config.toml
model = "model that answers yes/no questions on an image's attributes"
encoder_arch = "vit"
encoder_layer_scale_init = 0.1
encoder_width = 192
fusion = "cross_attention"
fusion_encoder_width = 320
fusion_encoder_head_dim = 32
fusion_encoder_bias = "all"
fusion_encoder_slots_per_expert = 1
orthogonalizer = "newton_schulz_5"
max_steps = 4700
epochs = 3.0
weight_decay = 0.05
Rows from block 4 of the image encoder of a small model that answers yes/no questions on an image's attributes, named by matrix and row number. Rows with one number belong to one neuron. Each number is 500 + 50 x the weight over its row's rms, rounded and kept within 0 to 999. All counts start at 0. Numbers have three digits each.
After each neuron's rows are labels from the 100 images, of 14976, where the neuron reaches its highest value: "responds to" is what is common among them; "lies over" is the class under the peak. Only what is clearly more common there than usual is listed. The data: aerial photos of the United States (SatlasPretrain). In brackets: how many of the 100.
# fc1: MLP up (encoder.blocks.4.mlp.fc1.weight, 1152x192), inputs 96-143
# fc2: MLP down (encoder.blocks.4.mlp.fc2.weight, 192x1152, transposed), outputs 96-143

fc1.359:424388505472463499548568638488451495475516415537464593506549452499529561552547482551579554510500537454541484469599488500498507567499469578475530
fc2.359:505559511507557471545518499491494612493574590472530427446436479489508396478513501484546476481529529447503546503469486472519486581602498436446501
responds to: building (93)
lies over: building (26)

fc1.205:502541466401526547544653479459521431465503532504554562558484514517545586500519504499455452467395426568469475522525526508424493384588447507428497
fc2.205:430489515473600480474478523490433547470543568501467510484434450459460423540566465519466519464556580495560574449373452499489568590474469521570486
responds to: building (74)
lies over: building (29)

fc1.483:538527476538507497489594438465448519465553541482424562544478457457517506484400464529473470543542420433462536497481511492453484518566491550409560
fc2.483:586492454492529470661526522522537479558515505502478440384557466533512396488515529441568581432447413559518487475568522509510450485436476500623471
responds to: building (78)
lies over: building (36)

fc1.19:477459511468474510488467491442505585471514460453564511421464483463479517629499425528453544491396476458502503645486528461541513431485556507617497
fc2.19:489513451506523489528368509470533535553501467512480461509452582532486449433410554467423529538583511493531511465571569555532526441557455503464451
responds to: building (91)
lies over: building (46)

fc1.104:476520428566577372520454419517419521509556480474557523523482474436606518475442534467567632440486494552461489544447470447435534418423535557501467
fc2.104:514530514442462544530474504481470518460467469563475360472503514526454402464452426469495535394448547464527557469494482527477433510459538503609480
responds to: building (96)
lies over: building (55)

fc1.685:505557541523546472596443437513523495520559450505593452472445437472494489501521534526538454372477420540542489558540530447534533455433477525544552
fc2.685:543471637466557525460531471459572480435486517555594438465482477522498523579493473491532491506574487570534498495397531571482470488471434502544427
responds to: building (94)
lies over: building (32)

fc1.693:554526515443546430581508584529474468462448563520522527478610514496508494420552592495417506491512472453445469474464450505498489411526450500482451
fc2.693:544465440479487521465485471489471581476549479487565437470469494482523415501623529507609476519528479495502500580449560554543509408497534473487490
responds to: crop field (58)
lies over: crop field (56)

fc1.649:423466529530571528501529579444457381540493494505466473488469497479589412504414526487511516452472497487593549566505539499467545495516504529463512
fc2.649:532600483490478505418493480494579560592545497501488534489469512564546458439593527499437530460531401467431602518479451476587492538541455494531515
responds to: building (88)
lies over: building (25)

fc1.449:532560651525420561436488428434504512519529446495446456547493582448559470440437542434461401471526480611562497522527510523487465472564471495576471
fc2.449:423484529507567485470444505474452506545531508531478548495527511458488467539454475568567583505475496479568431568461584469479514510573509487473522
responds to: crop field (28)
lies over: crop field (26)

fc1.696:440395497460501459493432445554573550400527429520554559461486519551527541467579570548565489500496483479516564440544557485508551486536525529548525
fc2.696:481492614577505483500575554498527510456487440494535520551404477513416530540504468462524554483483511514495508455494508475517434523566504528469418
responds to: building (96)
lies over: building (26)

fc1.213:539552463480564532503487526470534483496455503487490535493434529550543492499429424471511612433488463490504541545482446533573475511590468631592472
fc2.213:522413522455524528474509480491512560453485526529488466505480520515361505521569484485495434494510486436564514445547514592486512486405559497480487
responds to: building (90)
lies over: building (37)

fc1.690:550528453549509502424524412521462555489484442423526484521432454594562487514496469500536585498423475421535496577475406487647569461493491541535583
fc2.690:456397541432621490449485479492565566418518482512435534491499428493499485510578435470500438575443551527487553490533458531525449462372582511536499
responds to: building (97)
lies over: building (41)

fc1.123:470559527502510482538466484529540567550466511576555486520486487512492502470454471460522641453415510468597416611501449544463520487443555546589497
fc2.123:569490588443418532540451611532546426432466435502569454502546448497472489565438484478555600468503555590536567559537467541551498563524448509464477
responds to: building (96)
lies over: building (29)

fc1.654:490417498437465561538501476430478496459495491498549394454522508504403524484516452593588368540564477440491484489514525489545568466503508490533564
fc2.654:539584586553544488465521494483491562413459502478544549488449444489566537538425553508399552539449415594459537522518492527465415474411459574591440
responds to: building (86)
lies over: building (28)

fc1.722:400538436391450511631489435532599534454451485525625411434469529457427495594467446499438455455441463547509502489516604511496501543492549534539527
fc2.722:625494515521537472489523532485452531489486438498415481505469533543565545408445529587543567626567474438448548520473548510482473466413474493469468
responds to: building (97)
lies over: building (42)

fc1.163:472557490469549514554501541569585472534481434465550507498431611600457437482524546458526540525515499461587489474483480513533535494499458446557505
fc2.163:536496474546413493410539582498485487415490495504587395520540451509528574536576544494526507588572452475549458580438556556527499522574527515514406
responds to: building (100)
lies over: building (35)

fc1.755:497619582479572525551450612541522519605570574414538482482417535473457548487497480511558528560491551476479498454524451393487540477508504558504565
fc2.755:531450496423520524465525455455466414524474417504469583530537527412435383436487531468527550404570484546513448504491516699524498496574518466573392
responds to: building (92)
lies over: building (31)

fc1.463:554596549538547531464595408535459563467510518398479571530551410591544435515497427518481573500455513379429537510577469567509498374444440442544533
fc2.463:413371425490488488507460594483540464557530521543467496471474537523420477501574588493542426560548527506544509519485537375514428470415578517499486
responds to: building (92)
lies over: building (30)

fc1.195:553538462435558485446487564458519531479554475526545483457491460508455498494469472626432422489528471481618469492436517441467504466568477485532510
fc2.195:437515517550569487543509495549526510502504507590509541445611422494471493476472543517514501502470526609586543512432457471540532592506617452539468
responds to: building (94)
lies over: building (44)

fc1.332:487503502534465482506583472505521420446508488508468478581499598453464419475518518493522490536527537541513586474551510538527539534391523513499487
fc2.332:502455421544584527468517475525450484459521522485521432496513538546526538488497523512531540387535497598549474543622518484497559499561544459537538
responds to: building (87)
lies over: building (29)

fc1.759:572527398572414467511466412479468462464542491546499558460508557532511622530444472551422561525448541473639408521466512582495491452453482457542528
fc2.759:527492582417521411544508498454403444503502503487509488449560520544546417512453449514535427550502494528500467583466586469552459546516466556492481
responds to: building (98)
lies over: building (28)

fc1.513:585531552441467515587428406524493568518459502583496482548484458573420457475511493516556568503561547492421554462457480563432471467561424467421495
fc2.513:514504494499536463571498444507464462438482552476542434504414532369492445549544527479509464444379368564491523563498580492538527509469613413522449
responds to: crop field (46)
lies over: crop field (44)