{"image_size": 64, "encoder_norm": "layernorm", "encoder_bias": "all", "encoder_conv_stem": false, "fusion": "cross_attention", "fusion_encoder_norm_position": "post", "fusion_encoder_head_dim": 32, "fusion_encoder_moe": "soft", "residual_init": "scaled_by_depth", "optimizer": "muon", "momentum": 0.95, "batch_size": 64}
Rows from block 2 of the image encoder of a small model that answers yes/no questions on an image's attributes, named by matrix and row number. Rows with one number belong to one neuron. Each number is 50 + 12 x the weight over its row's rms, rounded and kept within 0 to 99. All counts start at 0.
Before each neuron's rows are labels from the 100 images, of 14976, where the neuron reaches its highest value: "responds to" is what is common among them. Only what is clearly more common there than usual is listed. The data: aerial photos of the United States (SatlasPretrain). In brackets: how many of the 100, against the usual share in percent.
# fc1: MLP up (encoder.blocks.2.mlp.fc1.weight, 1152x192), inputs 96-191
# fc2: MLP down (encoder.blocks.2.mlp.fc2.weight, 192x1152, transposed), outputs 96-191

responds to: building (72 vs 41.9)
fc1.172:55 45 68 37 39 58 24 68 40 49 40 47 55 63 58 29 59 56 46 48 62 44 31 57 42 76 43 59 54 59 28 50 53 66 57 66 41 55 34 50 49 64 35 58 61 57 41 60 55 40 25 49 62 65 50 55 63 45 39 46 39 38 67 50 53 49 67 74 67 47 50 47 43 45 26 55 39 40 64 71 56 53 61 62 59 52 44 34 79 47 20 51 58 52 72 47
fc2.172:50 58 41 45 31 58 83 61 43 37 48 70 44 45 49 54 48 61 47 60 45 48 74 32 47 14 39 51 64 72 68 73 42 31 39 24 39 53 50 51 27 68 51 46 54 65 45 47 71 56 64 71 47 39 41 49 45 54 54 61 55 50 53 49 49 49 50 29 44 70 42 36 31 38 56 56 68 77 29 37 39 51 46 46 55 46 40 49 47 45 72 57 67 56 32 44

responds to: crop field (37 vs 8.8)
fc1.217:72 56 62 58 28 42 71 66 46 47 15 54 43 54 54 50 41 51 45 47 44 45 33 59 45 40 52 50 43 60 59 65 41 66 46 43 27 38 54 56 48 51 44 43 56 51 56 54 48 41 44 55 47 61 46 52 25 60 57 53 46 61 43 30 48 73 42 44 50 58 64 58 28 63 66 48 47 57 44 60 51 56 45 60 71 52 28 41 44 62 69 25 28 73 46 48
fc2.217:48 48 74 54 49 57 49 45 49 61 54 48 39 46 34 48 52 32 50 51 35 36 58 56 44 80 42 40 60 25 41 54 52 42 47 66 77 62 51 36 60 37 32 45 49 44 55 63 49 27 37 67 30 53 49 56 44 57 55 69 54 59 46 71 44 66 51 61 38 55 45 46 46 45 51 41 36 58 65 35 40 31 44 50 46 48 39 45 50 47 40 52 56 36 68 46

responds to: crop field (35 vs 8.8)
fc1.19:52 36 36 41 52 37 30 42 60 55 65 35 58 62 45 73 71 55 62 74 35 50 55 53 31 49 56 51 44 73 56 68 57 48 64 40 49 45 64 18 40 21 72 63 41 37 49 30 35 49 47 59 55 46 31 61 42 55 69 59 38 45 57 61 48 68 48 55 51 21 56 33 47 50 62 48 62 50 65 55 41 48 40 37 51 49 41 52 63 45 43 36 44 39 44 59
fc2.19:31 46 54 52 55 55 31 45 43 41 51 35 50 51 60 52 26 45 30 57 51 39 88 49 74 65 24 58 59 44 43 43 47 66 71 77 48 34 51 39 27 54 27 50 51 45 78 58 58 48 26 46 42 48 69 53 65 54 50 63 55 52 40 50 57 34 41 37 41 32 39 49 57 52 40 48 51 33 69 27 39 67 62 48 67 49 46 59 81 57 75 45 48 53 51 45

responds to: crop field (36 vs 8.8)
fc1.9:56 50 49 52 66 28 47 55 46 47 49 78 48 40 52 54 27 51 44 50 61 54 44 49 63 45 58 51 58 51 58 68 42 54 58 49 49 56 66 59 45 50 63 59 44 62 67 37 36 34 53 57 41 55 73 32 57 68 32 55 36 53 59 50 58 51 60 68 62 63 74 48 51 26 72 46 58 54 31 52 49 61 39 44 49 61 42 78 51 48 37 46 52 67 52 61
fc2.9:52 44 35 50 51 73 44 57 61 47 55 52 63 45 27 49 66 50 52 60 36 53 66 62 43 65 60 40 45 44 25 54 61 76 49 40 75 39 35 43 68 55 43 28 56 47 38 62 67 37 70 44 44 28 54 44 43 55 65 65 35 48 43 52 39 49 42 26 30 64 25 35 38 55 44 50 50 72 81 77 48 60 40 46 55 33 56 19 56 38 57 36 27 48 64 48

responds to: crop field (34 vs 8.8)
fc1.327:57 62 47 31 51 44 29 40 47 51 64 65 37 34 55 49 54 30 48 74 61 72 35 46 55 51 57 42 51 48 46 49 52 43 49 76 49 51 60 72 51 34 48 54 39 53 67 50 63 38 60 57 57 31 53 40 47 48 63 92 42 50 47 47 81 51 44 39 55 51 42 27 37 46 49 63 55 64 46 54 63 61 47 23 30 41 57 57 51 47 65 55 54 47 55 53
fc2.327:43 48 71 57 46 41 25 53 72 53 38 20 46 36 74 45 32 52 67 39 47 47 42 47 55 38 23 37 62 57 60 58 61 32 52 47 72 36 46 33 34 48 46 43 40 70 61 74 37 32 54 47 40 52 60 63 54 50 53 65 49 44 40 54 36 57 54 36 51 40 72 43 57 51 40 39 47 38 65 69 65 46 49 72 61 70 65 65 47 51 66 74 43 42 78 61

responds to: crop field (42 vs 8.8)
fc1.324:33 67 56 20 45 53 58 46 32 46 54 43 65 52 69 59 63 43 56 73 45 74 57 39 41 51 45 41 54 60 59 53 24 51 34 51 59 40 49 43 39 59 69 67 53 54 16 70 48 56 50 35 49 55 59 49 53 63 48 43 59 58 46 45 41 56 51 38 44 55 47 48 35 49 64 58 56 49 59 58 43 37 51 47 42 62 47 52 74 61 49 48 78 51 48 56
fc2.324:48 60 47 45 44 53 58 74 44 42 40 26 41 74 49 30 50 47 46 41 59 42 62 69 66 55 44 49 52 66 56 49 65 29 53 49 44 58 55 53 76 52 49 51 42 58 63 43 50 41 40 69 35 36 51 50 49 44 61 51 41 51 54 52 72 66 45 69 39 29 57 49 44 53 64 63 49 45 60 44 36 45 47 49 49 49 86 20 58 27 52 34 47 61 47 42

responds to: building (93 vs 41.9)
fc1.236:45 54 50 35 58 63 54 32 48 50 64 70 35 39 54 25 53 39 32 45 47 53 52 65 51 59 34 58 41 42 32 58 33 54 55 57 62 41 37 55 57 40 42 35 20 46 42 64 61 73 43 60 64 38 55 57 70 34 64 39 49 32 60 67 54 48 33 48 60 71 51 54 60 53 37 32 57 47 56 39 66 48 47 56 38 47 42 41 24 53 54 54 32 42 43 69
fc2.236:56 54 68 49 57 52 46 46 40 51 35 63 54 49 64 53 56 47 46 50 43 50 57 19 62 36 67 45 65 36 44 52 26 49 42 59 66 29 37 50 63 67 68 33 46 43 50 27 61 37 45 20 58 89 44 60 47 52 50 44 54 53 53 50 73 38 51 43 52 55 53 43 59 40 65 56 74 30 28 48 38 59 41 29 74 64 55 42 82 45 34 41 55 52 43 45

responds to: building (93 vs 41.9)
fc1.95:63 38 61 47 32 44 36 65 39 45 45 33 55 39 80 54 49 49 58 36 57 35 44 48 52 53 32 48 33 37 62 67 57 51 37 53 44 74 35 36 49 35 47 66 52 42 57 47 52 43 52 22 51 57 50 38 51 57 65 64 58 46 29 29 56 52 33 48 64 42 60 53 64 28 82 61 56 45 60 30 46 59 64 47 64 48 37 32 57 34 53 32 56 38 63 47
fc2.95:32 44 45 36 45 58 37 52 50 44 22 71 58 72 53 79 41 46 51 55 53 38 39 55 38 59 36 49 47 48 62 44 65 69 21 48 64 21 43 58 60 56 44 54 53 48 65 51 58 41 34 21 37 42 41 63 67 46 43 41 22 63 54 58 50 46 58 52 59 26 50 52 62 70 38 64 39 45 39 54 60 65 68 56 53 68 31 52 65 55 47 57 39 69 41 55

responds to: building (73 vs 41.9)
fc1.523:38 43 56 28 50 45 44 57 69 23 70 80 43 43 50 60 67 26 53 56 66 45 73 35 56 53 57 69 55 65 48 33 62 46 41 15 55 63 66 67 47 36 43 52 60 50 60 51 42 75 43 42 65 65 28 43 43 55 40 45 46 70 53 55 58 42 42 44 48 42 54 48 43 43 44 27 44 59 56 56 38 58 45 43 57 72 59 45 47 43 22 56 56 46 70 58
fc2.523:60 63 48 44 66 42 67 46 59 48 42 65 47 61 54 79 50 57 66 39 53 65 34 65 72 61 34 50 46 33 52 49 49 57 61 65 66 41 44 44 67 59 61 61 50 54 37 74 75 65 48 23 52 44 75 69 59 52 46 58 61 50 49 46 52 28 43 43 57 42 57 44 53 45 42 55 43 54 47 57 54 50 45 57 54 52 49 49 49 46 52 22 59 58 37 48

responds to: building (86 vs 41.9)
fc1.580:52 74 57 47 64 48 51 61 42 46 50 59 62 52 75 44 72 67 60 32 47 56 58 46 45 60 42 46 55 66 49 63 54 68 35 52 42 49 67 43 42 51 46 71 54 48 29 58 47 48 50 56 49 60 72 34 57 33 42 63 37 63 46 44 53 69 57 52 71 44 72 50 53 65 52 51 45 47 51 50 63 23 62 55 63 53 57 33 67 43 55 40 62 48 42 44
fc2.580:35 61 47 44 47 52 64 50 37 62 33 65 44 50 69 34 63 48 44 44 61 60 44 67 52 58 57 62 41 51 84 28 70 53 42 39 44 41 47 41 65 42 43 58 51 60 53 54 65 78 53 50 38 47 51 25 41 51 52 75 64 36 52 42 39 54 36 48 59 49 55 48 66 50 68 35 53 45 47 31 43 39 33 40 51 34 65 51 46 31 75 32 35 51 16 48

responds to: crop field (36 vs 8.8)
fc1.339:52 75 59 39 57 50 61 72 63 46 54 42 58 72 66 73 31 68 42 61 15 76 62 57 38 42 43 57 32 56 45 62 50 41 55 38 44 51 42 60 37 46 56 49 30 60 71 61 46 49 53 43 38 30 53 56 66 41 52 51 39 62 38 48 39 63 41 50 59 21 29 60 32 54 58 50 54 31 65 51 32 29 64 50 41 49 51 43 73 46 66 46 47 49 66 78
fc2.339:28 38 71 55 35 45 55 46 50 63 50 52 62 38 61 53 58 19 61 45 38 40 39 28 52 37 55 45 63 34 45 43 31 50 50 49 51 50 44 39 40 40 72 74 72 45 58 53 43 33 45 44 68 50 53 71 47 39 55 52 57 53 60 72 65 34 33 28 36 66 44 38 54 65 67 59 49 52 48 60 59 70 57 58 45 56 60 39 38 49 38 48 36 35 42 57

responds to: building (96 vs 41.9)
fc1.91:51 21 32 42 46 51 46 46 43 55 67 66 47 39 49 45 48 60 36 54 40 47 59 43 39 56 66 52 17 13 49 62 49 55 62 42 34 73 49 46 09 44 56 62 56 44 49 49 37 51 40 69 69 45 51 55 54 61 53 58 70 50 23 38 51 50 43 40 36 72 43 50 68 50 61 38 54 57 45 44 56 40 40 56 49 58 49 40 51 60 30 40 45 40 56 49
fc2.91:36 71 76 53 68 48 59 59 38 40 49 48 53 55 48 48 35 43 39 50 45 36 31 46 29 52 30 66 68 46 68 34 34 36 51 53 40 40 60 60 46 38 59 55 27 45 57 40 59 53 43 54 48 42 65 49 53 46 54 27 39 53 58 70 44 43 48 37 61 35 44 44 47 50 49 45 42 38 34 51 18 56 50 66 44 63 54 46 39 47 57 54 51 28 66 68

responds to: building (77 vs 41.9)
fc1.1:47 69 77 54 54 26 36 49 56 33 56 62 35 40 50 39 51 21 37 30 64 55 51 55 61 54 52 45 35 59 58 59 64 53 67 44 47 46 57 51 78 63 53 41 47 30 48 40 41 36 42 63 52 76 49 16 42 57 54 75 39 47 42 56 61 74 63 32 59 58 69 70 58 37 46 54 54 49 54 41 48 61 66 34 57 58 58 26 20 42 31 58 65 48 52 53
fc2.1:50 52 50 45 62 65 53 30 33 54 64 30 71 72 42 53 49 54 54 52 38 63 43 35 66 30 49 21 48 53 68 39 56 40 43 34 60 57 48 50 65 46 37 51 55 51 51 58 42 72 47 60 42 34 51 52 40 54 50 17 13 57 63 41 44 28 31 50 28 43 54 70 61 57 49 55 30 35 62 78 49 66 48 49 45 49 64 36 91 46 46 30 60 53 50 47

responds to: crop field (38 vs 8.8)
fc1.56:38 31 61 67 56 38 41 26 47 48 44 44 39 65 81 65 37 50 30 73 44 48 40 60 46 69 50 61 44 58 56 38 40 73 42 37 56 27 42 48 44 44 79 42 39 56 53 45 62 20 57 53 55 50 57 68 47 51 36 38 46 41 51 62 47 57 57 68 51 49 45 29 46 35 63 34 53 51 43 42 43 58 53 53 47 39 64 51 46 49 47 62 33 43 37 59
fc2.56:54 41 40 21 39 56 58 68 46 48 52 67 44 51 51 54 49 64 80 46 53 45 57 67 32 59 40 50 52 37 19 54 73 50 59 54 36 39 67 31 31 60 38 46 51 55 60 47 54 43 43 52 46 43 68 43 66 50 41 37 45 40 60 41 65 49 64 58 61 39 47 34 49 62 58 55 61 41 74 32 45 43 46 53 55 62 47 40 57 82 53 42 53 52 30 53

responds to: crop field (29 vs 8.8)
fc1.696:40 59 45 54 30 46 44 38 33 31 70 48 49 56 68 78 52 56 39 51 42 48 46 67 50 64 79 49 39 65 60 68 48 49 55 48 43 43 52 47 29 53 45 36 51 55 34 54 56 62 32 51 67 61 34 39 55 67 46 61 35 26 52 53 44 65 75 47 51 48 42 20 57 40 51 45 44 48 33 43 67 38 67 40 54 70 59 49 47 62 67 64 60 46 56 59
fc2.696:40 57 63 39 63 43 68 64 67 45 41 57 46 34 64 53 71 51 36 50 56 50 56 43 44 70 31 72 42 42 37 40 49 28 42 49 40 37 59 51 57 37 42 73 64 47 67 30 47 51 50 49 63 49 63 69 45 46 63 44 34 47 59 56 48 49 61 30 65 46 48 36 46 57 70 63 53 41 91 36 57 57 52 49 48 22 45 54 46 40 35 24 65 52 22 51

responds to: building (95 vs 41.9)
fc1.713:42 44 50 50 42 47 57 59 38 57 54 63 40 46 45 57 54 45 60 46 76 50 69 47 48 44 36 57 45 72 59 69 66 34 46 83 38 48 57 49 57 59 55 65 52 54 62 32 68 54 42 54 74 47 49 46 65 40 62 52 52 56 35 39 52 54 44 38 55 72 59 63 60 37 51 63 34 52 50 55 53 38 56 66 37 58 40 53 52 50 41 37 34 62 61 57
fc2.713:52 34 24 46 60 62 43 45 35 46 54 38 48 47 17 52 52 64 62 48 45 45 53 45 35 37 60 43 57 51 41 11 31 39 52 69 59 30 40 53 46 35 59 23 37 46 79 72 47 34 27 40 52 38 80 43 52 49 47 33 35 51 63 47 55 38 48 50 71 46 45 59 81 68 49 44 45 36 55 64 44 43 52 75 58 57 64 58 65 69 62 44 57 58 50 49

responds to: crop field (32 vs 8.8)
fc1.644:59 43 66 49 36 79 44 57 32 36 40 49 37 61 47 37 43 44 33 53 50 48 55 42 63 50 61 65 62 43 46 56 37 47 69 46 61 32 62 48 66 72 40 69 50 50 74 37 38 34 42 51 45 51 69 48 59 41 37 52 34 64 50 56 65 43 70 63 65 46 44 30 46 46 31 49 41 49 49 63 44 69 65 65 47 57 57 40 49 54 50 36 49 56 63 41
fc2.644:45 46 51 54 53 32 46 46 40 46 30 49 55 37 58 49 47 50 59 41 38 47 50 59 42 46 52 45 61 42 61 48 59 57 47 24 52 72 46 51 41 30 64 38 49 47 61 47 55 59 60 52 60 49 57 67 23 48 52 85 56 69 51 36 50 41 44 41 53 60 67 38 67 65 80 47 69 67 47 54 63 41 34 42 46 48 30 60 58 55 17 66 46 64 61 53

responds to: building (73 vs 41.9)
fc1.110:55 71 57 73 48 74 48 61 46 40 64 70 50 51 58 33 54 19 25 42 35 55 70 40 54 49 43 55 37 43 47 49 45 40 50 55 46 37 49 48 45 51 64 63 46 24 16 73 55 67 52 54 39 56 87 46 60 56 23 60 42 53 75 54 41 62 50 51 52 51 42 46 43 61 43 30 49 58 32 44 44 36 41 74 52 26 64 59 55 53 50 55 25 59 49 60
fc2.110:71 41 30 36 61 43 39 52 41 49 36 50 32 60 66 63 44 66 45 55 62 45 43 47 56 29 78 33 47 39 27 59 46 78 47 57 44 41 43 45 49 49 29 50 47 47 47 42 42 51 65 27 41 34 10 48 54 53 52 54 44 40 37 50 59 53 60 58 39 53 54 53 59 25 51 80 16 45 76 49 49 67 67 38 54 48 55 34 57 56 46 63 62 34 42 44

responds to: building (78 vs 41.9)
fc1.262:61 57 47 18 35 33 51 43 55 41 54 47 46 60 41 61 42 40 33 45 51 44 53 49 56 49 50 53 44 48 41 55 49 49 65 60 55 56 43 66 41 67 34 67 72 43 66 60 46 49 63 46 48 48 69 73 66 72 54 60 60 42 29 29 35 42 57 40 51 65 53 53 33 54 33 46 56 46 33 51 40 67 62 63 53 56 43 45 35 44 52 44 56 64 48 58
fc2.262:34 44 55 67 32 45 44 47 38 43 52 59 34 46 56 51 56 57 69 46 50 45 57 62 45 44 76 45 46 71 45 64 76 57 57 49 40 44 55 63 39 51 62 28 43 60 30 50 60 58 46 44 46 28 49 62 40 52 57 42 31 51 44 61 51 70 44 76 50 25 64 56 39 50 60 57 49 48 52 34 47 32 55 42 52 21 64 48 41 70 48 53 49 40 47 48

responds to: crop field (48 vs 8.8)
fc1.484:44 58 44 53 58 27 45 59 45 52 66 46 35 54 68 74 71 27 57 55 52 51 58 71 51 53 57 41 28 49 52 33 48 46 37 40 51 26 43 45 44 61 41 61 68 43 31 73 52 55 48 41 50 70 44 45 51 51 54 50 60 60 51 62 52 59 29 29 46 46 47 35 49 39 81 54 49 62 65 57 32 24 46 35 65 39 52 43 57 40 66 43 50 42 50 54
fc2.484:58 70 63 32 51 53 61 79 58 41 30 22 53 48 56 51 26 57 13 47 55 47 37 65 63 45 54 49 51 58 44 65 69 42 63 48 43 55 61 36 71 46 40 61 39 53 54 45 18 39 24 59 53 41 35 51 46 59 37 50 23 55 49 58 62 45 49 44 59 55 45 43 60 63 15 68 51 49 54 44 60 45 60 57 52 66 60 54 57 58 45 63 76 47 31 54

responds to: building (97 vs 41.9)
fc1.266:57 28 47 52 58 47 40 37 28 49 37 67 46 43 46 52 47 68 65 42 64 48 49 38 39 63 55 41 52 72 57 49 37 47 34 63 63 52 46 57 44 63 52 42 31 60 70 76 43 57 58 68 50 64 57 39 51 65 41 62 40 49 45 68 44 58 28 59 42 70 44 52 43 53 28 46 53 32 56 42 52 45 58 63 49 55 41 44 48 55 45 41 60 66 49 52
fc2.266:44 52 51 59 47 51 63 47 62 38 51 45 63 54 54 38 48 36 51 42 54 60 47 56 60 45 48 50 39 32 29 49 38 33 39 52 50 37 47 57 60 40 22 56 67 49 17 36 39 33 58 34 42 67 33 59 44 42 54 33 55 55 52 45 50 56 50 48 62 30 62 61 54 69 78 58 63 43 46 56 26 49 20 43 46 43 38 65 46 50 65 43 56 62 63 49

responds to: building (94 vs 41.9)
fc1.529:45 54 56 46 50 52 41 27 73 30 74 48 49 52 60 62 45 34 50 38 59 47 29 40 60 27 60 51 42 55 32 32 47 37 39 48 28 53 51 56 37 43 47 51 34 55 45 67 67 56 51 51 47 50 67 65 64 39 39 55 48 49 46 43 45 41 39 39 42 48 65 50 38 64 55 53 28 77 43 52 32 42 68 52 31 59 55 50 85 37 60 51 48 42 51 54
fc2.529:48 43 58 62 49 48 59 55 62 31 50 45 51 56 64 41 47 52 57 44 40 53 53 43 57 81 39 52 35 38 81 42 49 59 44 59 33 42 62 34 69 46 44 64 66 37 53 40 49 51 06 42 58 66 61 66 46 41 48 62 42 51 43 42 70 64 44 57 70 33 50 39 47 61 61 50 44 55 37 66 41 46 59 34 40 53 33 50 42 49 40 48 42 66 74 45

responds to: crop field (29 vs 8.8)
fc1.333:65 53 36 29 46 42 59 46 47 67 50 45 39 49 34 46 45 45 43 68 50 50 37 74 43 51 33 69 52 55 53 56 36 35 37 47 32 48 69 55 35 46 44 46 59 66 33 59 53 40 23 37 61 32 44 60 61 57 65 66 37 40 49 36 53 51 44 66 52 38 51 63 32 57 45 63 58 47 69 40 60 56 70 52 63 31 59 28 72 56 51 55 48 63 52 46
fc2.333:40 62 66 58 52 60 35 42 35 49 48 48 48 62 71 58 44 39 36 63 68 58 62 35 67 45 51 41 71 40 38 56 49 37 50 58 63 20 38 58 50 67 45 62 55 34 68 43 44 50 65 69 52 61 61 49 52 55 47 65 42 44 48 59 58 47 58 47 64 40 44 56 64 52 49 55 47 52 45 55 57 33 48 28 53 58 67 58 30 58 62 55 43 33 56 43

responds to: crop field (50 vs 8.8)
fc1.553:59 48 59 53 36 41 48 38 43 56 53 47 34 48 68 72 75 58 35 72 48 73 48 50 58 35 60 68 51 68 37 60 54 41 37 30 49 59 41 50 35 51 46 57 54 47 25 47 56 50 25 64 49 50 47 30 58 55 59 46 35 36 36 50 51 84 57 59 52 53 50 57 36 39 60 51 33 50 58 39 43 46 38 42 48 44 56 43 32 64 61 70 51 46 45 62
fc2.553:30 62 73 25 68 57 61 49 53 58 56 49 56 60 41 46 60 55 56 43 57 36 52 45 57 74 51 46 58 27 41 44 75 42 53 59 42 30 64 28 78 57 33 60 50 43 71 45 45 32 41 47 49 58 69 76 38 49 54 49 36 51 52 61 56 47 27 30 50 41 69 20 60 53 72 64 44 32 68 46 45 62 46 56 57 45 52 52 70 32 46 47 58 51 52 57